Rows from block 6 of the image encoder of a small contrastive image-text model, named by matrix and row number. Rows with one number belong to one neuron. Each number is 128 + 24 x the weight over its row's rms, rounded and kept within 0 to 255. All counts start at 0. Numbers have three digits each.
After each neuron's rows are labels from the 100 images, of 14976, where the neuron reaches its highest value: "strongest on" is what is common among them; "colour at peak" is the nearest of a few named colours to the mean colour under the peak. Only what is clearly more common there than usual is listed. The data: photos with spoken descriptions (Open Images, Localized Narratives).
# fc1: MLP up (encoder.blocks.6.mlp.fc1.weight, 480x160), inputs 0-53
# fc2: MLP down (encoder.blocks.6.mlp.fc2.weight, 160x480, transposed), outputs 0-53

fc1.306:098136079119105119141123125156132116119091143134146118137141119151120067141188160109088111136167124148137112103089163120094120124135104138097119129094106179147140
fc2.306:111089135158144121111103165138135131124110145123140085133163169155110113135153142133142148145147127149143150148091128083086162172122123126107155144148148087155135
strongest on: text has "text"
colour at peak: white

fc1.9:143148112109070120117143131121137125116145110151090146145079095135155109160114095107103109147129117138127102119115145129137105154121167115097127168135090169151115
fc2.9:112138121107107122129133153119110153123121126128129117180149153147100104106108132161075131182121099094153123143161095103135092139107090132167107173099103135144149
strongest on: text has "wall"; text has "holding"; text has "man"; text has "black"
colour at peak: black

fc1.251:127133155155124132085150138162145165115146110117156138102147126154158138111141193104090133129138109158130145110092138094090132100173136081130090146115117152099100
fc2.251:137136098126113152090105176143067134113119104157152149129130123086128109133136116117118117133193103123085139129120170091134121100137150133112082141081106097128141
strongest on: text has "text"
colour at peak: white

fc1.113:105142117111142109141096146130155138131117089176112091114127113136132138152147139161171181133152133117157095096153123084129137152145139153154135115135172193160164
fc2.113:103127196104099156098113098124149080148107122147161138115142136166146103128087111145119153112105130172155075089117106130133129147078137134101132143097180146127113
strongest on: text has "wall"; text has "standing"; text has "holding"
colour at peak: brown

fc1.397:120082098107121148148101121122132125111107138149099123119125163167140146084142129145156140148167130147160124126169129102099087124146149140123127107075125101104154
fc2.397:127155091156107129118095094159098123149193119154111091139111128111136119138165150141136119098168109122148140144084058152069098143148124111148112132148130147155114
strongest on: text has "sky"
colour at peak: blue

fc1.474:108113070116125092135128142150116125090074135122120104143122112089145096165135148123084098121173069129099134141111112142108107081120127120103131108124123166091155
fc2.474:099103128118112130116144105093097122080104152099105123129099107137112120123112116083052096159124094155137110110132123079101156143117127111116103132145127094114136
strongest on: text has "text"
colour at peak: white; pink

fc1.338:120153102134144114093107104111126160115094133123184117139141121145144118141137127101071129148168125154099142145091138127081129113141101089092088133110063135079142
fc2.338:163104113154137082116161124142145154134141143158107093133136117112155144144109128075086129149140127125086120124133142099098180176118135104072095126105118102112159
strongest on: text has "text"
colour at peak: white; pink

fc1.298:107106129115154142125113149137156098111141144141133146120143107095114122130161135118112093142131113113134133148104145136106155116092128098118118098115151144134135
fc2.298:099132111114132119140149105154100142116085114125080145139115102135143165149145160125120111142157084144126149134175079139142125101160142093176129096148134107172160
strongest on: text has "wall"; text has "sitting"; text has "table"; text has "chairs"
colour at peak: grey

fc1.136:116130127128126132087120120126116094124129101140129119142103105161159151145118136147091140153188141112113094120075135120131131119101146067113139138108141131124102
fc2.136:124161092123160175135113096124097146095121129150134097144114107142144132158100100106144143104117089145107132074108125100140143100129150080138097118134086075131151
strongest on: text has "text"
colour at peak: white; pink

fc1.430:145155094146102125131151099148096105127073109111094141140121122165123140113128153147125155086150151163146109124138145130115136114155149157151135165137108130127151
fc2.430:183071128166160108150199135149150095172129185153134113152123100116152162114129144121128077117114130157135156120145068134128117103113085129121154113106161120123133
strongest on: text has "wall"; text has "holding"; text has "man"; text has "wearing"
colour at peak: black

fc1.222:094127099119135126153128138114137154161131105114122086166085175078111155112134094136172079144099154102126149130108107137169143131155089084132148132127151159146137
fc2.222:107109130126090113131124073144127114125126115144161139137138138133115142132181120119102116142116116093141137154112130124099150130118167086100103107104109104127134
strongest on: text has "sky"
colour at peak: grey

fc1.295:080116123160079114129111113115173137165120129152145133140135109155088153152126131147133153111149155095115106183150132149119158136156145096147092102091123127109137
fc2.295:100136148155097118106079154125128129118117146098079126094119085144146121081142141122124151117127142141144128174174125175115189101135094132120122180127145143137123
strongest on: text has "sky"
colour at peak: white

fc1.244:154135146111109157140121145098079141063097143078110135122097185103120143156117126097190111137149143134102110106133123112118091123112135102130155158118117136158159
fc2.244:144138151105093144164119114115103141149086116140128140127117128166145134121124142143127090151076108133127141124124150140144147115111116129106134127127163119130125
strongest on: text has "sky"; text has "building"
colour at peak: grey

fc1.262:138106114140131104117122096130144102146124109154130102182120177156135081161130112122170103162137118110137135148101156116081133115102130100102132096102125088104140
fc2.262:153100153118121162125135120118109103100129118128111082120174158129123128173143099156146146111153111112154135156160118127149110137167111134124162115115136080162124
strongest on: text has "wall"; text has "table"
colour at peak: black

fc1.3:117114118120093116112131163149122144101118098124122141162139080145152134157128115165107156144137120137151079105145118153102089167095141094138156151112141162139165
fc2.3:113088171104116149108139085138156100090101131151123137104160116129112150148125137180085149109145132125129147145160138151121111159103101126130097134137126103146137
strongest on: text has "wall"; text has "wearing"; text has "holding"; text has "person"
colour at peak: black