python train.py --model="contrastive image-text model" --dataset="photos with spoken descriptions (Open Images, Localized Narratives)" --train_examples=203450 --image_size=32 --crop_scale_min=0.5 --horizontal_flip=true --tokenizer="word" --vocab_size=4585 --loss="softmax" --embed_dim=256 --encoder_arch="vit" --encoder_norm="layernorm" --encoder_norm_position="pre" --encoder_activation="gelu" --encoder_mlp_ratio=3 --encoder_head_dim=64 --encoder_fused_qkv=false --encoder_bias="all" --encoder_qk_norm=false --encoder_parallel_block=false --encoder_inner_norm=false --encoder_patch_size=[2, 2] --encoder_layers=10 --encoder_width=160 --encoder_positions="learned" --encoder_pooling="mean" --text_encoder_causal=true --text_encoder_width=128 --text_encoder_layers=12 --text_encoder_norm="layernorm_no_bias" --text_encoder_norm_position="pre" --text_encoder_activation="gelu" --text_encoder_mlp_ratio=4 --text_encoder_head_dim=48 --text_encoder_fused_qkv=false --text_encoder_bias="none" --text_encoder_qk_norm=false --text_encoder_parallel_block=false --text_encoder_inner_norm=false --text_encoder_positions="rope" --init="kaiming_normal" --residual_init="none" --optimizer="soap" --beta2=0.95 --learning_rate=0.0038 --beta1=0.9 --shampoo_beta=0.95 --eps=1e-08 --precondition_frequency=20 --max_precond_dim=1536 --one_sided=false --adamw_lr_other_params=0.0022 --gradient_centralization=true --max_steps=4800 --batch_size=128 --epochs=3.0 --lr_schedule="wsd" --decay_fraction=0.3 --final_lr_fraction=0 --warmup_steps=960 --weight_decay=0.09 --adamw_weight_decay_other_params=0
Rows from block 3 of the image encoder of a small contrastive image-text model, named by matrix and row number. Rows with one number belong to one neuron. Each number is 500 + 25 x the weight over its row's rms, rounded and kept within 0 to 999. All counts start at 0. Numbers have three digits each.
After each neuron's rows are labels from the 100 images, of 14976, where the neuron reaches its highest value: "top examples" is what is common among them. Only what is clearly more common there than usual is listed. The data: photos with spoken descriptions (Open Images, Localized Narratives).
# fc1: MLP up (encoder.blocks.3.mlp.fc1.weight, 480x160), inputs 0-53
# fc2: MLP down (encoder.blocks.3.mlp.fc2.weight, 160x480, transposed), outputs 0-53

fc1.359:524489539501478481496443520507542510519491504495485502484490502535494478578466522501529466502517473491503474488493518542519464451525544528509492493488479553520467
fc2.359:500424507531467497475420480479461527515477497495489513531486504494530497499500501502525460471529507497531465488469490502544474471480464500479549494522550527488463
top examples: text has "table"

fc1.332:522498520525488473479448510490512518508505500508480532461457529462484502512480506456506446476511520495497498494476514558532446516484519504492514471501431503495473
fc2.332:456561507505525474497482471504477480501518550507489538507491493471530496465471516481519472519497528488558496459469520508530497510501491491515512486506447477497487
top examples: text has "flowers"

fc1.377:538485512541499511522502487520490495473462475476484551503472502496497505498481527510496485524476478495514515522521531474487479472473479476523493528500489504530439
fc2.377:488506513496488477494482509503529504542504500539534472482466486524500500498499455477470530448504498516518491484493442493505536535523525488484475435491497495508500
top examples: text has "man"

fc1.269:501476470508487504504520529542460496475501511495507461501495489498468496542565458533503559471474530514496503508507486486471494499473501475498492506487470472522497
fc2.269:533490464534515529530526475490462497493560546523522513477506494517470508585472530514506510531505507538478512505485474449524512505527497488500472493502499488489574
top examples: text has "red"

fc1.452:522495515491476541537469470500487484519488477512490481490524530488558434503491516523485452526475497485489520503541476520475453495512466522489475505500461504467470
fc2.452:488482457497564474510518507526503521509482493481489531510503494488457476489524489542455488502514465496518501488540528495476514476522502477555528518455467508541510
top examples: text has "road"

fc1.128:512444488520504481483558484510516486502517509481537494471529501512525511477553498496503518484486489533519502530510466542495505493486525546504538491487503473451495
fc2.128:503479497565494491516484470516506482494481499509510559468458548496456448502522534518520513475501510526488484490532488533528496470507490468526540537489512505463510
top examples: text has "color"

fc1.288:489517497487550545514506505509518482467477506488507496473488521544554463486531470489510489524495503465516525532504527502493483521490496547479487516520453503484521
fc2.288:481499516511504497520524478539516490526509485510457516528520525515527509478506533527460486478534509554517519509491496508452506520522529485538476503487479499517496
top examples: text has "road"

fc1.360:540512491485532470482516519498502513525501535538493484468481501494497519552450535517493506471536466496505509497510569471505493510489530482515486511530499505516480
fc2.360:527508532504479511517457486503483463505472510491480462465559512477475474547501500509527484487498527524533512516509488532491452456480520506529484519525472526524555
top examples: text has "holding"; text has "wearing"; text has "woman"

fc1.368:465461504470508523515505505483472531555491497483471469497505486467501493527496520561504474507489495489542489494477553518455518523456492486518500532494514507483456
fc2.368:530500476526521525515501505513502494494511500495496499503514515510516515488510475516497475510533501483550520473520450508498544516489560484503515525520521513501569
top examples: text has "standing"; text has "holding"; text has "woman"

fc1.42:504534499466474492478500476539460523508496483486552504490555454497540519493547542515525506499509507527512465515483474521508504525540524495488536473490505502503497
fc2.42:505471482501500465493494493456516495478476524507487506511518533475535451463482478518502493524514489477504518496489526522496514502467497501510511500500496480481521
top examples: text has "woman"; text has "wearing"; text has "smiling"

fc1.432:533544518495519531473496520545496576490552508499483483521484480505509511502497522503497482480536466514497504501514516515495532511472507463489483479447499476481477
fc2.432:475483483489511469504491497517487518568459534520512552479557506520481485470510468542484538516476517468479530504477480533502535486504509513529530527518473522496551
top examples: text has "trees"; text has "sky"

fc1.357:506513424499464431475457513486497489512481504493494513540512511516503487483471523506518482515504518471486522481483511559508513502524502509505479460462477490492469
fc2.357:529529502512518530505513477447488503500469460541502522545495479514492529484517474500505440504476528491513480551498493481493499478496487480518499530496501510520488
top examples: text has "pink"

fc1.286:508514512450467503479495544478552503493494487519479517461484472470513535521529506493519535492490499495479487501519525500511513534528459495520522543492481450457519
fc2.286:472477469513526540481506503495490480550514476522500494536532517505525456489509504513525499540461528510554486484519502485502495487511465483498512478534495508515496
top examples: text has "black"

fc1.436:534518513492463484482511508453499502512484491488544502495523531535527507503523497478465530543488523490521506515483455470538524523483517497471530508519500465503496
fc2.436:528511523569470513497552500428503480557498522460515525505493513460481490516510502551473481445436511498481504543496490502475485472503505522501494521519521499523509
top examples: text has "food"; text has "plate"

fc1.244:499484491480531468473517515532491472503476548473510500522522511494537518525525469474510535506499564468547517468546522519509530459548501501524515438532488490521482
fc2.244:559525528516497512476515556504508527485511480510529515508504478516462493475500474529489475474501504512511472485480501495478465482507532515523512477493493489492516
top examples: text has "red"

fc1.170:494520501490501504517515487478442553479487532493505475527494480458477487542549569502491487512521460490503469512516519486534530465455464464519457481481527496493496
fc2.170:512515492465492468506499490546500488521488457507513482517492567511528487468516498533501538536460501531477505506517458524490535511563505458497464471502496466529500
top examples: text has "wearing"

fc1.101:509505473499473499530520483486498534513467485500492542480497532529517481466499525477541479531500519499495525517495487534487485536478503473519532491514476445521508
fc2.101:481482500512523484546511474540514474507509491484484500494495497525509512498483539481466522508516487473472528533509546489485511461535492491522520515491525551482509
top examples: text has "people"; text has "buildings"; text has "road"

fc1.7:531486460507541547508499501513525498494519539494492537513494509510516436512487509458495522461541512516529498486456515479466537527492487512443513494506496513516488
fc2.7:534543501501528525470525491513483514468481494521477449485493491454494537499515537519496476497495470531487547485474509488460494497491415461514521501499475553513493
top examples: text has "table"

fc1.46:526482491490575487456490511493471499454484540497489505511495494490483479480458555481480482497512526483537499509413464536501485466504488476481496497554491538482497
fc2.46:490519503478520491435495507525481539494505487500454460489491509475467496475496513499519495529498495510486514501507531517481489538523571496491504479492532517486510
top examples: text has "woman"

fc1.374:477485508532490509518476468472525459471483482492492470489512524532507479556506529529495477514474514503531525475534516484525490498461491533508478517532486508481519
fc2.374:529486517503506521455524443501465513491503478486533492518493480506479509504508488506545508445465497502528479478479493475448513505540472547532512493502499478480487
top examples: text has "holding"; text has "wearing"; text has "sitting"

fc1.102:511453528451510491482511512507503486528515490493456508475498494494510494504482492510506489451504497486505519549506496491521497523536485546494487482480523538572483
fc2.102:488501567500518531480511478497503491507493486490497517507485538510504489486550567502494503466532538511519513472523470489522515528458533526495492539508515529497489
top examples: text has "holding"

fc1.192:521520557493515544527542484499473507500493468503451496495462491530516483482499489476509527496496475491491484501487531512449511455472510516486515510555489518533535
fc2.192:513479495499482507522481468471526518485477513509530505533496497519479478465510520455514485505526493499511497500492529507526503496539511454515517508495515465490477
top examples: text has "man"

fc1.446:530521476565470465500525495465525491483513505413526489502487570485497525513500506486565469489506521545518511511480507496460490505461540497461498478527495495489512
fc2.446:483522470506551493508447494445526489506497494489491480471518517470517474502517509528491556517525510473493494478527559486539475509477509525491480495495472517502520
top examples: text has "people"

fc1.458:487478474485501507494475475477511562497481491520553480490500563499491504518499511488453479480519483525504490502460464513500479513512534491539502459524505497478491
fc2.458:506506507554513472497549544508490469476495456456508506533471460526527492555504551500536526515461473519474480491494498503447551451510495432497495499490514508493522
top examples: text has "woman"; text has "wearing"; text has "smiling"

fc1.218:472490507492494505535478508500500482502529508486496508495468521477477526499515486476473531501494510509553479460497519501446484516512532487497530464500469489477523
fc2.218:453489490469437528476471509489490487539504464488464506536541504509496469527492472501504535505555526557547500469550495504505479486489486492465477506522523518461513
top examples: text has "people"; text has "sitting"; text has "table"

fc1.395:485519483507519489477497498493506527548489475477497497514513526457500494519483526463514465498506490443513488454509504471445519515489555523496500495495522490483442
fc2.395:517491481464504539569477480515495455495532485490467476468493461524516518547499536485517484494517515497459482481497500525497518500483477473475463438513504548520483
top examples: text has "grass"

fc1.442:473523498542519494483514510511485456519488514524472489535485488463484496499507489480521510492481520472424474498507557483482464499492505513499506465473505494471506
fc2.442:557461555510481504530520521504513488509447499536463470513487460488481510544479473546498506536517512501481472514512466494509510529499541491494523509479512534508509
top examples: text has "sitting"; text has "two"

fc1.77:485512506476492494533487517478496507527524535464531484457446512473539497511505524501520503484460536526484448493533519476501482526511527472527478484478507501491511
fc2.77:475520487528499495484485517512509479452507478538486514490495511473512488442462471500499482502550518498493526499515551502527483447535504468489471483465525516505526
top examples: text has "sky"; text has "trees"

fc1.281:542508500511460530453469525509493481540496533460498505516513477501484446537515529500477487446460505471500496511501516511506483482506502531480519464489519497494496
fc2.281:471538506514468528505476506501510493552516488504508550500514478490511510492460511512511537466501512497536436498452504516531495496467466524539503469512534560469513
top examples: text has "standing"

fc1.299:479487485482457501487503504498522516504492510476492508486539479485489486504462529489539525510455514526536504457525490486497497494460508478464517453512454476506521
fc2.299:470521471505510492524511506494513522472542479447480519516515522518501494467496455438516499498459479506504510507519489492466508530528483513489486483537496502459505
top examples: text has "people"; text has "standing"; text has "sitting"; text has "table"

fc1.323:480468497505491522488536527485508479482523474550477491460480529534528520480473533473500474472539528458514512477457545556492425534512502499494527514466510449485487
fc2.323:504448509497540527456479514464503509459515485541482535517489469516517508496505501498471487470429516499497502505480456479536463512482492470492486490517478482431487
top examples: text has "grass"

fc1.98:526521494500532471513499561464516535534507516503471471536545499542526508470559470535476499524550549483498485514500477498464494500461507504499537505491495502555503
fc2.98:490496497486502497495502538484493481497491492499433508480515504482478485501490449485487525463487491473506478499499517507529475523521555527492480507559487519504518
top examples: text has "holding"; text has "man"

fc1.97:522506512528520487477492497487546523538548490480557505505482511496533493495509507452533530450509456503524493531537524543494454475536535484465521520495504492503497
fc2.97:519472463526518500549512525533482480491486518485517490510505499540502510517442473535472542491561511484508517498512495514519518503496502551508463479492489514499494
top examples: text has "trees"; text has "sky"; text has "plants"

fc1.120:529510464482478513491472497503496509537492466523488471509468520489562475485485498496498495511504470462500513528470528527525477506484496491503443537506521540472485
fc2.120:492503504449494505508489541533494503521458479501458525470512509521520475526508532477481483491511520510475466519455495547487460507494487480501489542520508504535470
top examples: text has "standing"; text has "people"; text has "holding"; text has "wearing"

fc1.466:500556492523472492522493527504545479518490507470463508498521511499527463499471522489533488486466498526510491551474510516511526511469501513521449480519497513496463
fc2.466:490525450497475552519547514444496487466476518501515475462514551522542511464525465487530524500516541482487505478485489468497470538523514517488548504503499507443543
top examples: text has "food"; text has "plate"

fc1.303:534495522455512529514469508509509494522506526487524505533489557504512474512494489506499460501563451489498531482487493511480519497525438517552467487507471468508455
fc2.303:503487541515491526527503534502466479546466499515458446517490503482482520522529508484516501525476474495511515493501470476501454525498469525466502528499496469500515
top examples: text has "table"

fc1.85:478501501473497507471515465502478533473480488493482480486500490479496498462494518512498484512515456482496543492486577522524534469484519504536491505474526507542453
fc2.85:512488480470536482513445501483548494519512517505494502529455487493469457485494481464472483509510476470506504511528483534467520543543525483487490462493484530436524
top examples: text has "holding"; text has "man"; text has "woman"

fc1.406:504487509437447462461498552531488474487456491486496542476470458476494478483488519479503509474513495468526517503491509496480502555492522531499504516516461507479475
fc2.406:485536525460483504494492486470468545468507518459527478527487517469483512507471522497529525475463516488529470504470482488522491513503531499468531461502443481481488
top examples: text has "flowers"

fc1.240:469517553506480496508519481484537487533488490515503525498489481517509489481500486522474524483518520531522478503548510536488528505475530538523476483479515520530485
fc2.240:533464475506540526513471497491532516486501525504464440495528505531468486538499470506460487540466503503478494494518502484520460491511513497492484534513516528448470
top examples: text has "standing"; text has "wearing"

fc1.188:491493505505501481492479485505499470462486514478485517464505499462544499435453512518507504498481458533515509493507518561513466460487519528476485504481458447446516
fc2.188:467494507522528477491507553480505484507458517519469458474470500525484502495527528469555502478535452478514510507509454510483482469494496445489497493498475522504534
top examples: text has "plants"

fc1.305:509518520540514472531528497533495501506495453481506521525478480541508485510503523528508507507493513506475526443484509512439562468499533493524547533528519547467525
fc2.305:514484529487489486492473535503513491524535534493501520479523461504456518544488502514500519476505475476527461497547481555537483503528531493522517526520512479508498
top examples: text has "plants"

fc1.447:526475511506509489474520522499510489453484498520571487532475517513468482475487469509536506509464537554505481505540484502527491460504462471519497530510523536503502
fc2.447:518505469481475540530489515533490473487511499526516478489493518511501492517461498531522458508494532482531494506509500473495487497500505514421506509511486484456550
top examples: text has "road"

fc1.33:519465497500502523507539525535529503492455486500440485464486539515503497501464435536508488484495502447480465485543529513525506540499516470471519467550470451505486
fc2.33:456516510482502527507489501474477475523495507464454509553492487528520533485538546513533468471459523486522500522473483498505493498526504511504534501481525529479555
top examples: text has "trees"; text has "sky"; text has "grass"; text has "plants"

fc1.48:469499447508479479510516507522515526522483510522496470499457493505483467517491487452512519492473501475523498470476459523450509550488499482496474490479481503529476
fc2.48:533450515537518514492501499530513486462513494511496490476490523514472525452436513490476479463503514500479520508495486462551490532518534497491451489516496501479500
top examples: text has "sky"; text has "trees"; text has "grass"; text has "plants"

fc1.448:529501518527494505506471470465536496542523492496494518479529469539516475482529441507527469471495475507515493504416507494471516491489465519483525467513506512508495
fc2.448:489484516486472515516470434545477464464562500511533503477470528468485495475548496553511536474506491494528499486457468502490528492532487484491515526492543508542519
top examples: text has "table"

fc1.326:485512455510448537502502506475500503543484523534503497475510518471531468515504499478535520495492497501534521479476522498501473492486483533511454544501521524488495
fc2.326:509489529528530506511495492489485450476465479496513496500504510482518480487508484501537507512490495519536469522535540518495523515529501498551546494460514512471524
top examples: text has "two"

fc1.92:553509496468478497505462502502506513516500539485504492523480448493516486502454514544511505490503466497496488503511484487476460518488454491501541523498498512504525
fc2.92:490495486484529535514486511494470509520476470467492477485490521468471492496519495535514505502470524503505504485484440517499503487517501492481482460500477493535511
top examples: text has "wall"; text has "wearing"

fc1.371:496483505500493498544501479476452491455489485436493516481519513517493515497449504518511474516480474484524513510474482524497490532524549432455469479497475500484498
fc2.371:510492505454468487483476513476490481501489504447501491473535452506468521471512467508469509487528510440528516497488512508511485516451503486520516505498458531496496
top examples: text has "standing"; text has "wall"; text has "table"; text has "sitting"

fc1.405:544485533521495505522497492516504513448520464521473526487471495504508488448508498478522505537469514447508499472505471460492487498470484521491486512493481497551522
fc2.405:472515473492520465441509499464482500479492495501501531488532483505525508507474540496508469520490491492477465447531491521488537492513493489516505522507484511514482
top examples: text has "lights"

fc1.197:474531490516478532488480486483514529481506510490501502498498489524511514495530504497482524539509527485488512489466477478472420470508480492476509454523524512541487
fc2.197:515519463462508526469487504500478467488528487546505513541500461466504492484458484525473480525492497450524463529481503496539489503478518495471489528555490476519493
top examples: text has "plants"

fc1.239:500498518491517472499518502479487504491505432439522484449481523500538531479514530446509513522491487546434489484523504496485522488512481509466510481559530502516554
fc2.239:492561478524505489527481509516521480533466486509523533525468505450508492470517502512477509474520523513513452511447416485521502496493541481481441502506505487485456
top examples: text has "grass"; text has "plants"

fc1.164:483475451512502472483488503508493494516524456547499496475497495492542476486505491458509511484526466496491497479502480537510480495483483487529503450515504506489531
fc2.164:484479465525439516521509524522493492543458543520472452502482506483449517518534471512462513511509509520485464523496506447514519521512518475475511489497479524534485
top examples: text has "sky"; text has "trees"; text has "plants"; text has "grass"

fc1.12:503518491501497509542531552505489487522490502521473509533516523508522466525496522461464480497497450513458552503495589500499455501501450480511461491512471521524507
fc2.12:517528494462503521497509487468434502516482484520445440482499493479462481496513539514502515537516462517499516488496465528487499481504460523507498521463510445485515
top examples: text has "wall"

fc1.28:498494501503547520506499502526535508482505537468465527533487488480537508486482508475464540476501474516508481502515564490487516508469545500536531480508514525521528
fc2.28:537495534492546479497512511535561528518494447514479492515524501496478521526527506477532531502478479476488528516551485498481476475484531486470501500474495510486514
top examples: text has "wall"

fc1.11:518540502526491473467500527519459491496458475495503530527470496507507487519465473480505487482471549540533467469533529483501508497515539510484479519485464493529490
fc2.11:508483500540515493534526527550500498514492521578464510534500480514525511470504502473496473441525509529486494481498456510488515474481488516538499501512472508466494
top examples: text has "woman"

fc1.167:483471500521481491509482468515529547519543469512463504439467496547445544521521528479502501504464484482468526559480484470528468510512495521474484484505485540476509
fc2.167:456470513533495475519436505492491448472491492481533496492503495523495499469509506496498552488519474507514486516539544527470524480514563477508436479452521479527520
top examples: text has "sky"; text has "trees"; text has "plants"

fc1.342:500492504485503488476489551465485512514504490515514473503513529564427522493488529528509504501468529509496492436474500522479513495462482444508525483482525522506529
fc2.342:506513490507478491498511523501514505471496495464554489492480519535535503481504447502493505547520484472493455490514509487478515522541487532498519487518466496503536
top examples: text has "wearing"

fc1.150:484511513507473499494496469503424480492515539539521459519493493513532496473516532496510501501496506545490510543535539522486515542495511521499484521483485487445469
fc2.150:476543508489499504462509465526469534476487477498499481483446493517457517509444512476504477503474505524458511524503493488453510464479500495519508532502531501500481
top examples: text has "green"

fc1.457:513517471497539492516496532516500511497487512503518503472474522492552477500504526508475534501467511546472480509511505496518494519507476447538489513522502498474527
fc2.457:518495525510507471505515488488515483476450515492520520455553512500443479521510454518507480546506524499460484482486501492505473476469497506481511489487486496511447
top examples: text has "black"; text has "white"

fc1.62:519492501514488558511472511501475498502521559521478511482469497484533474507489501484542473515514484492523496523511483491514492446515484482512440498481519484493482
fc2.62:491511527524506473502492492507464480526506469494515479514513461514488537527495479511484509547498504505546484469504515516499459499435547490500556518547505515449520
top examples: text has "holding"

fc1.433:542503503523519514449486507523510527504501509537515477512484502511553467478511474500488476503539494491521572496519483547534504484487487526476523541504456523502532
fc2.433:466542480492469464425502537479540506517487495488481466529526487508497490512496487507525518476522477465483486493504505497550485463427522511499500513491514478499490
top examples: text has "wearing"

fc1.252:473466480487501485461509493530512532467521531508470486512483455462463488490497498464508517469481510515476443474539503490503532514503529471501496430510497489481469
fc2.252:504481533495527486486512517516508512502493510493476509552501532509506502518467493457497522507520473497514509511513520497502488461509459454462500542479504508509511
top examples: text has "wall"; text has "table"; text has "sitting"; text has "woman"

fc1.122:516489489487469505484461472494532498487527469484536505489505491476492478515479477470554528515488554495477488482473465503506493491471472527543529462513503544471485
fc2.122:499531524535521481468532538494466462493505492528534500464514539537512540497490495457476519535469515488498494474522482526492486487475516519489465507521504489501469
top examples: text has "holding"; text has "wearing"

fc1.3:535498481487505548520541496505497507495471494477485472510505516513460504503500486474497510465510520515513523464534466537539488493485502529508483483469509482457498
fc2.3:490463517476494481502538490486485500510491517496511495469484497499468493517496519503447485507501486528532514496502523507513464505451567466551503459488486526494444
top examples: text has "trees"; text has "sky"; text has "grass"

fc1.110:486561493480509513464522505497513509518515500525502567481518502444470496493498533541491489471494490487528487497463536514539523479483494470511500475542502495555496
fc2.110:548512502526523521489471475552467506472464500529469500452549476535535468474486508505512504494521463518485547512530445454511542510467524529529486513497502516508553
top examples: text has "standing"; text has "people"; text has "holding"

fc1.312:517530523520489509433486490519497505496545491509491504469476497471493469542457509501520487497488501483498503526472545548536474521521532525496446454454497480510507
fc2.312:492493556510525506527463557499469506536476489500519516512498523568541495479507536501507487490504466485520478501482493523511497495472513494509547486542511489480468
top examples: text has "standing"; text has "holding"

fc1.322:497458500476540487496437522514498524500453465490505489504501545497488499524452452447464505475470502470501523488487539520467521480511458534491505533480454518498489
fc2.322:467501483526474510530503543514517511493561505488473507516494536473475496533542465490523488502527514504536516509481500466447433491549503489511534485522541498462494
top examples: text has "table"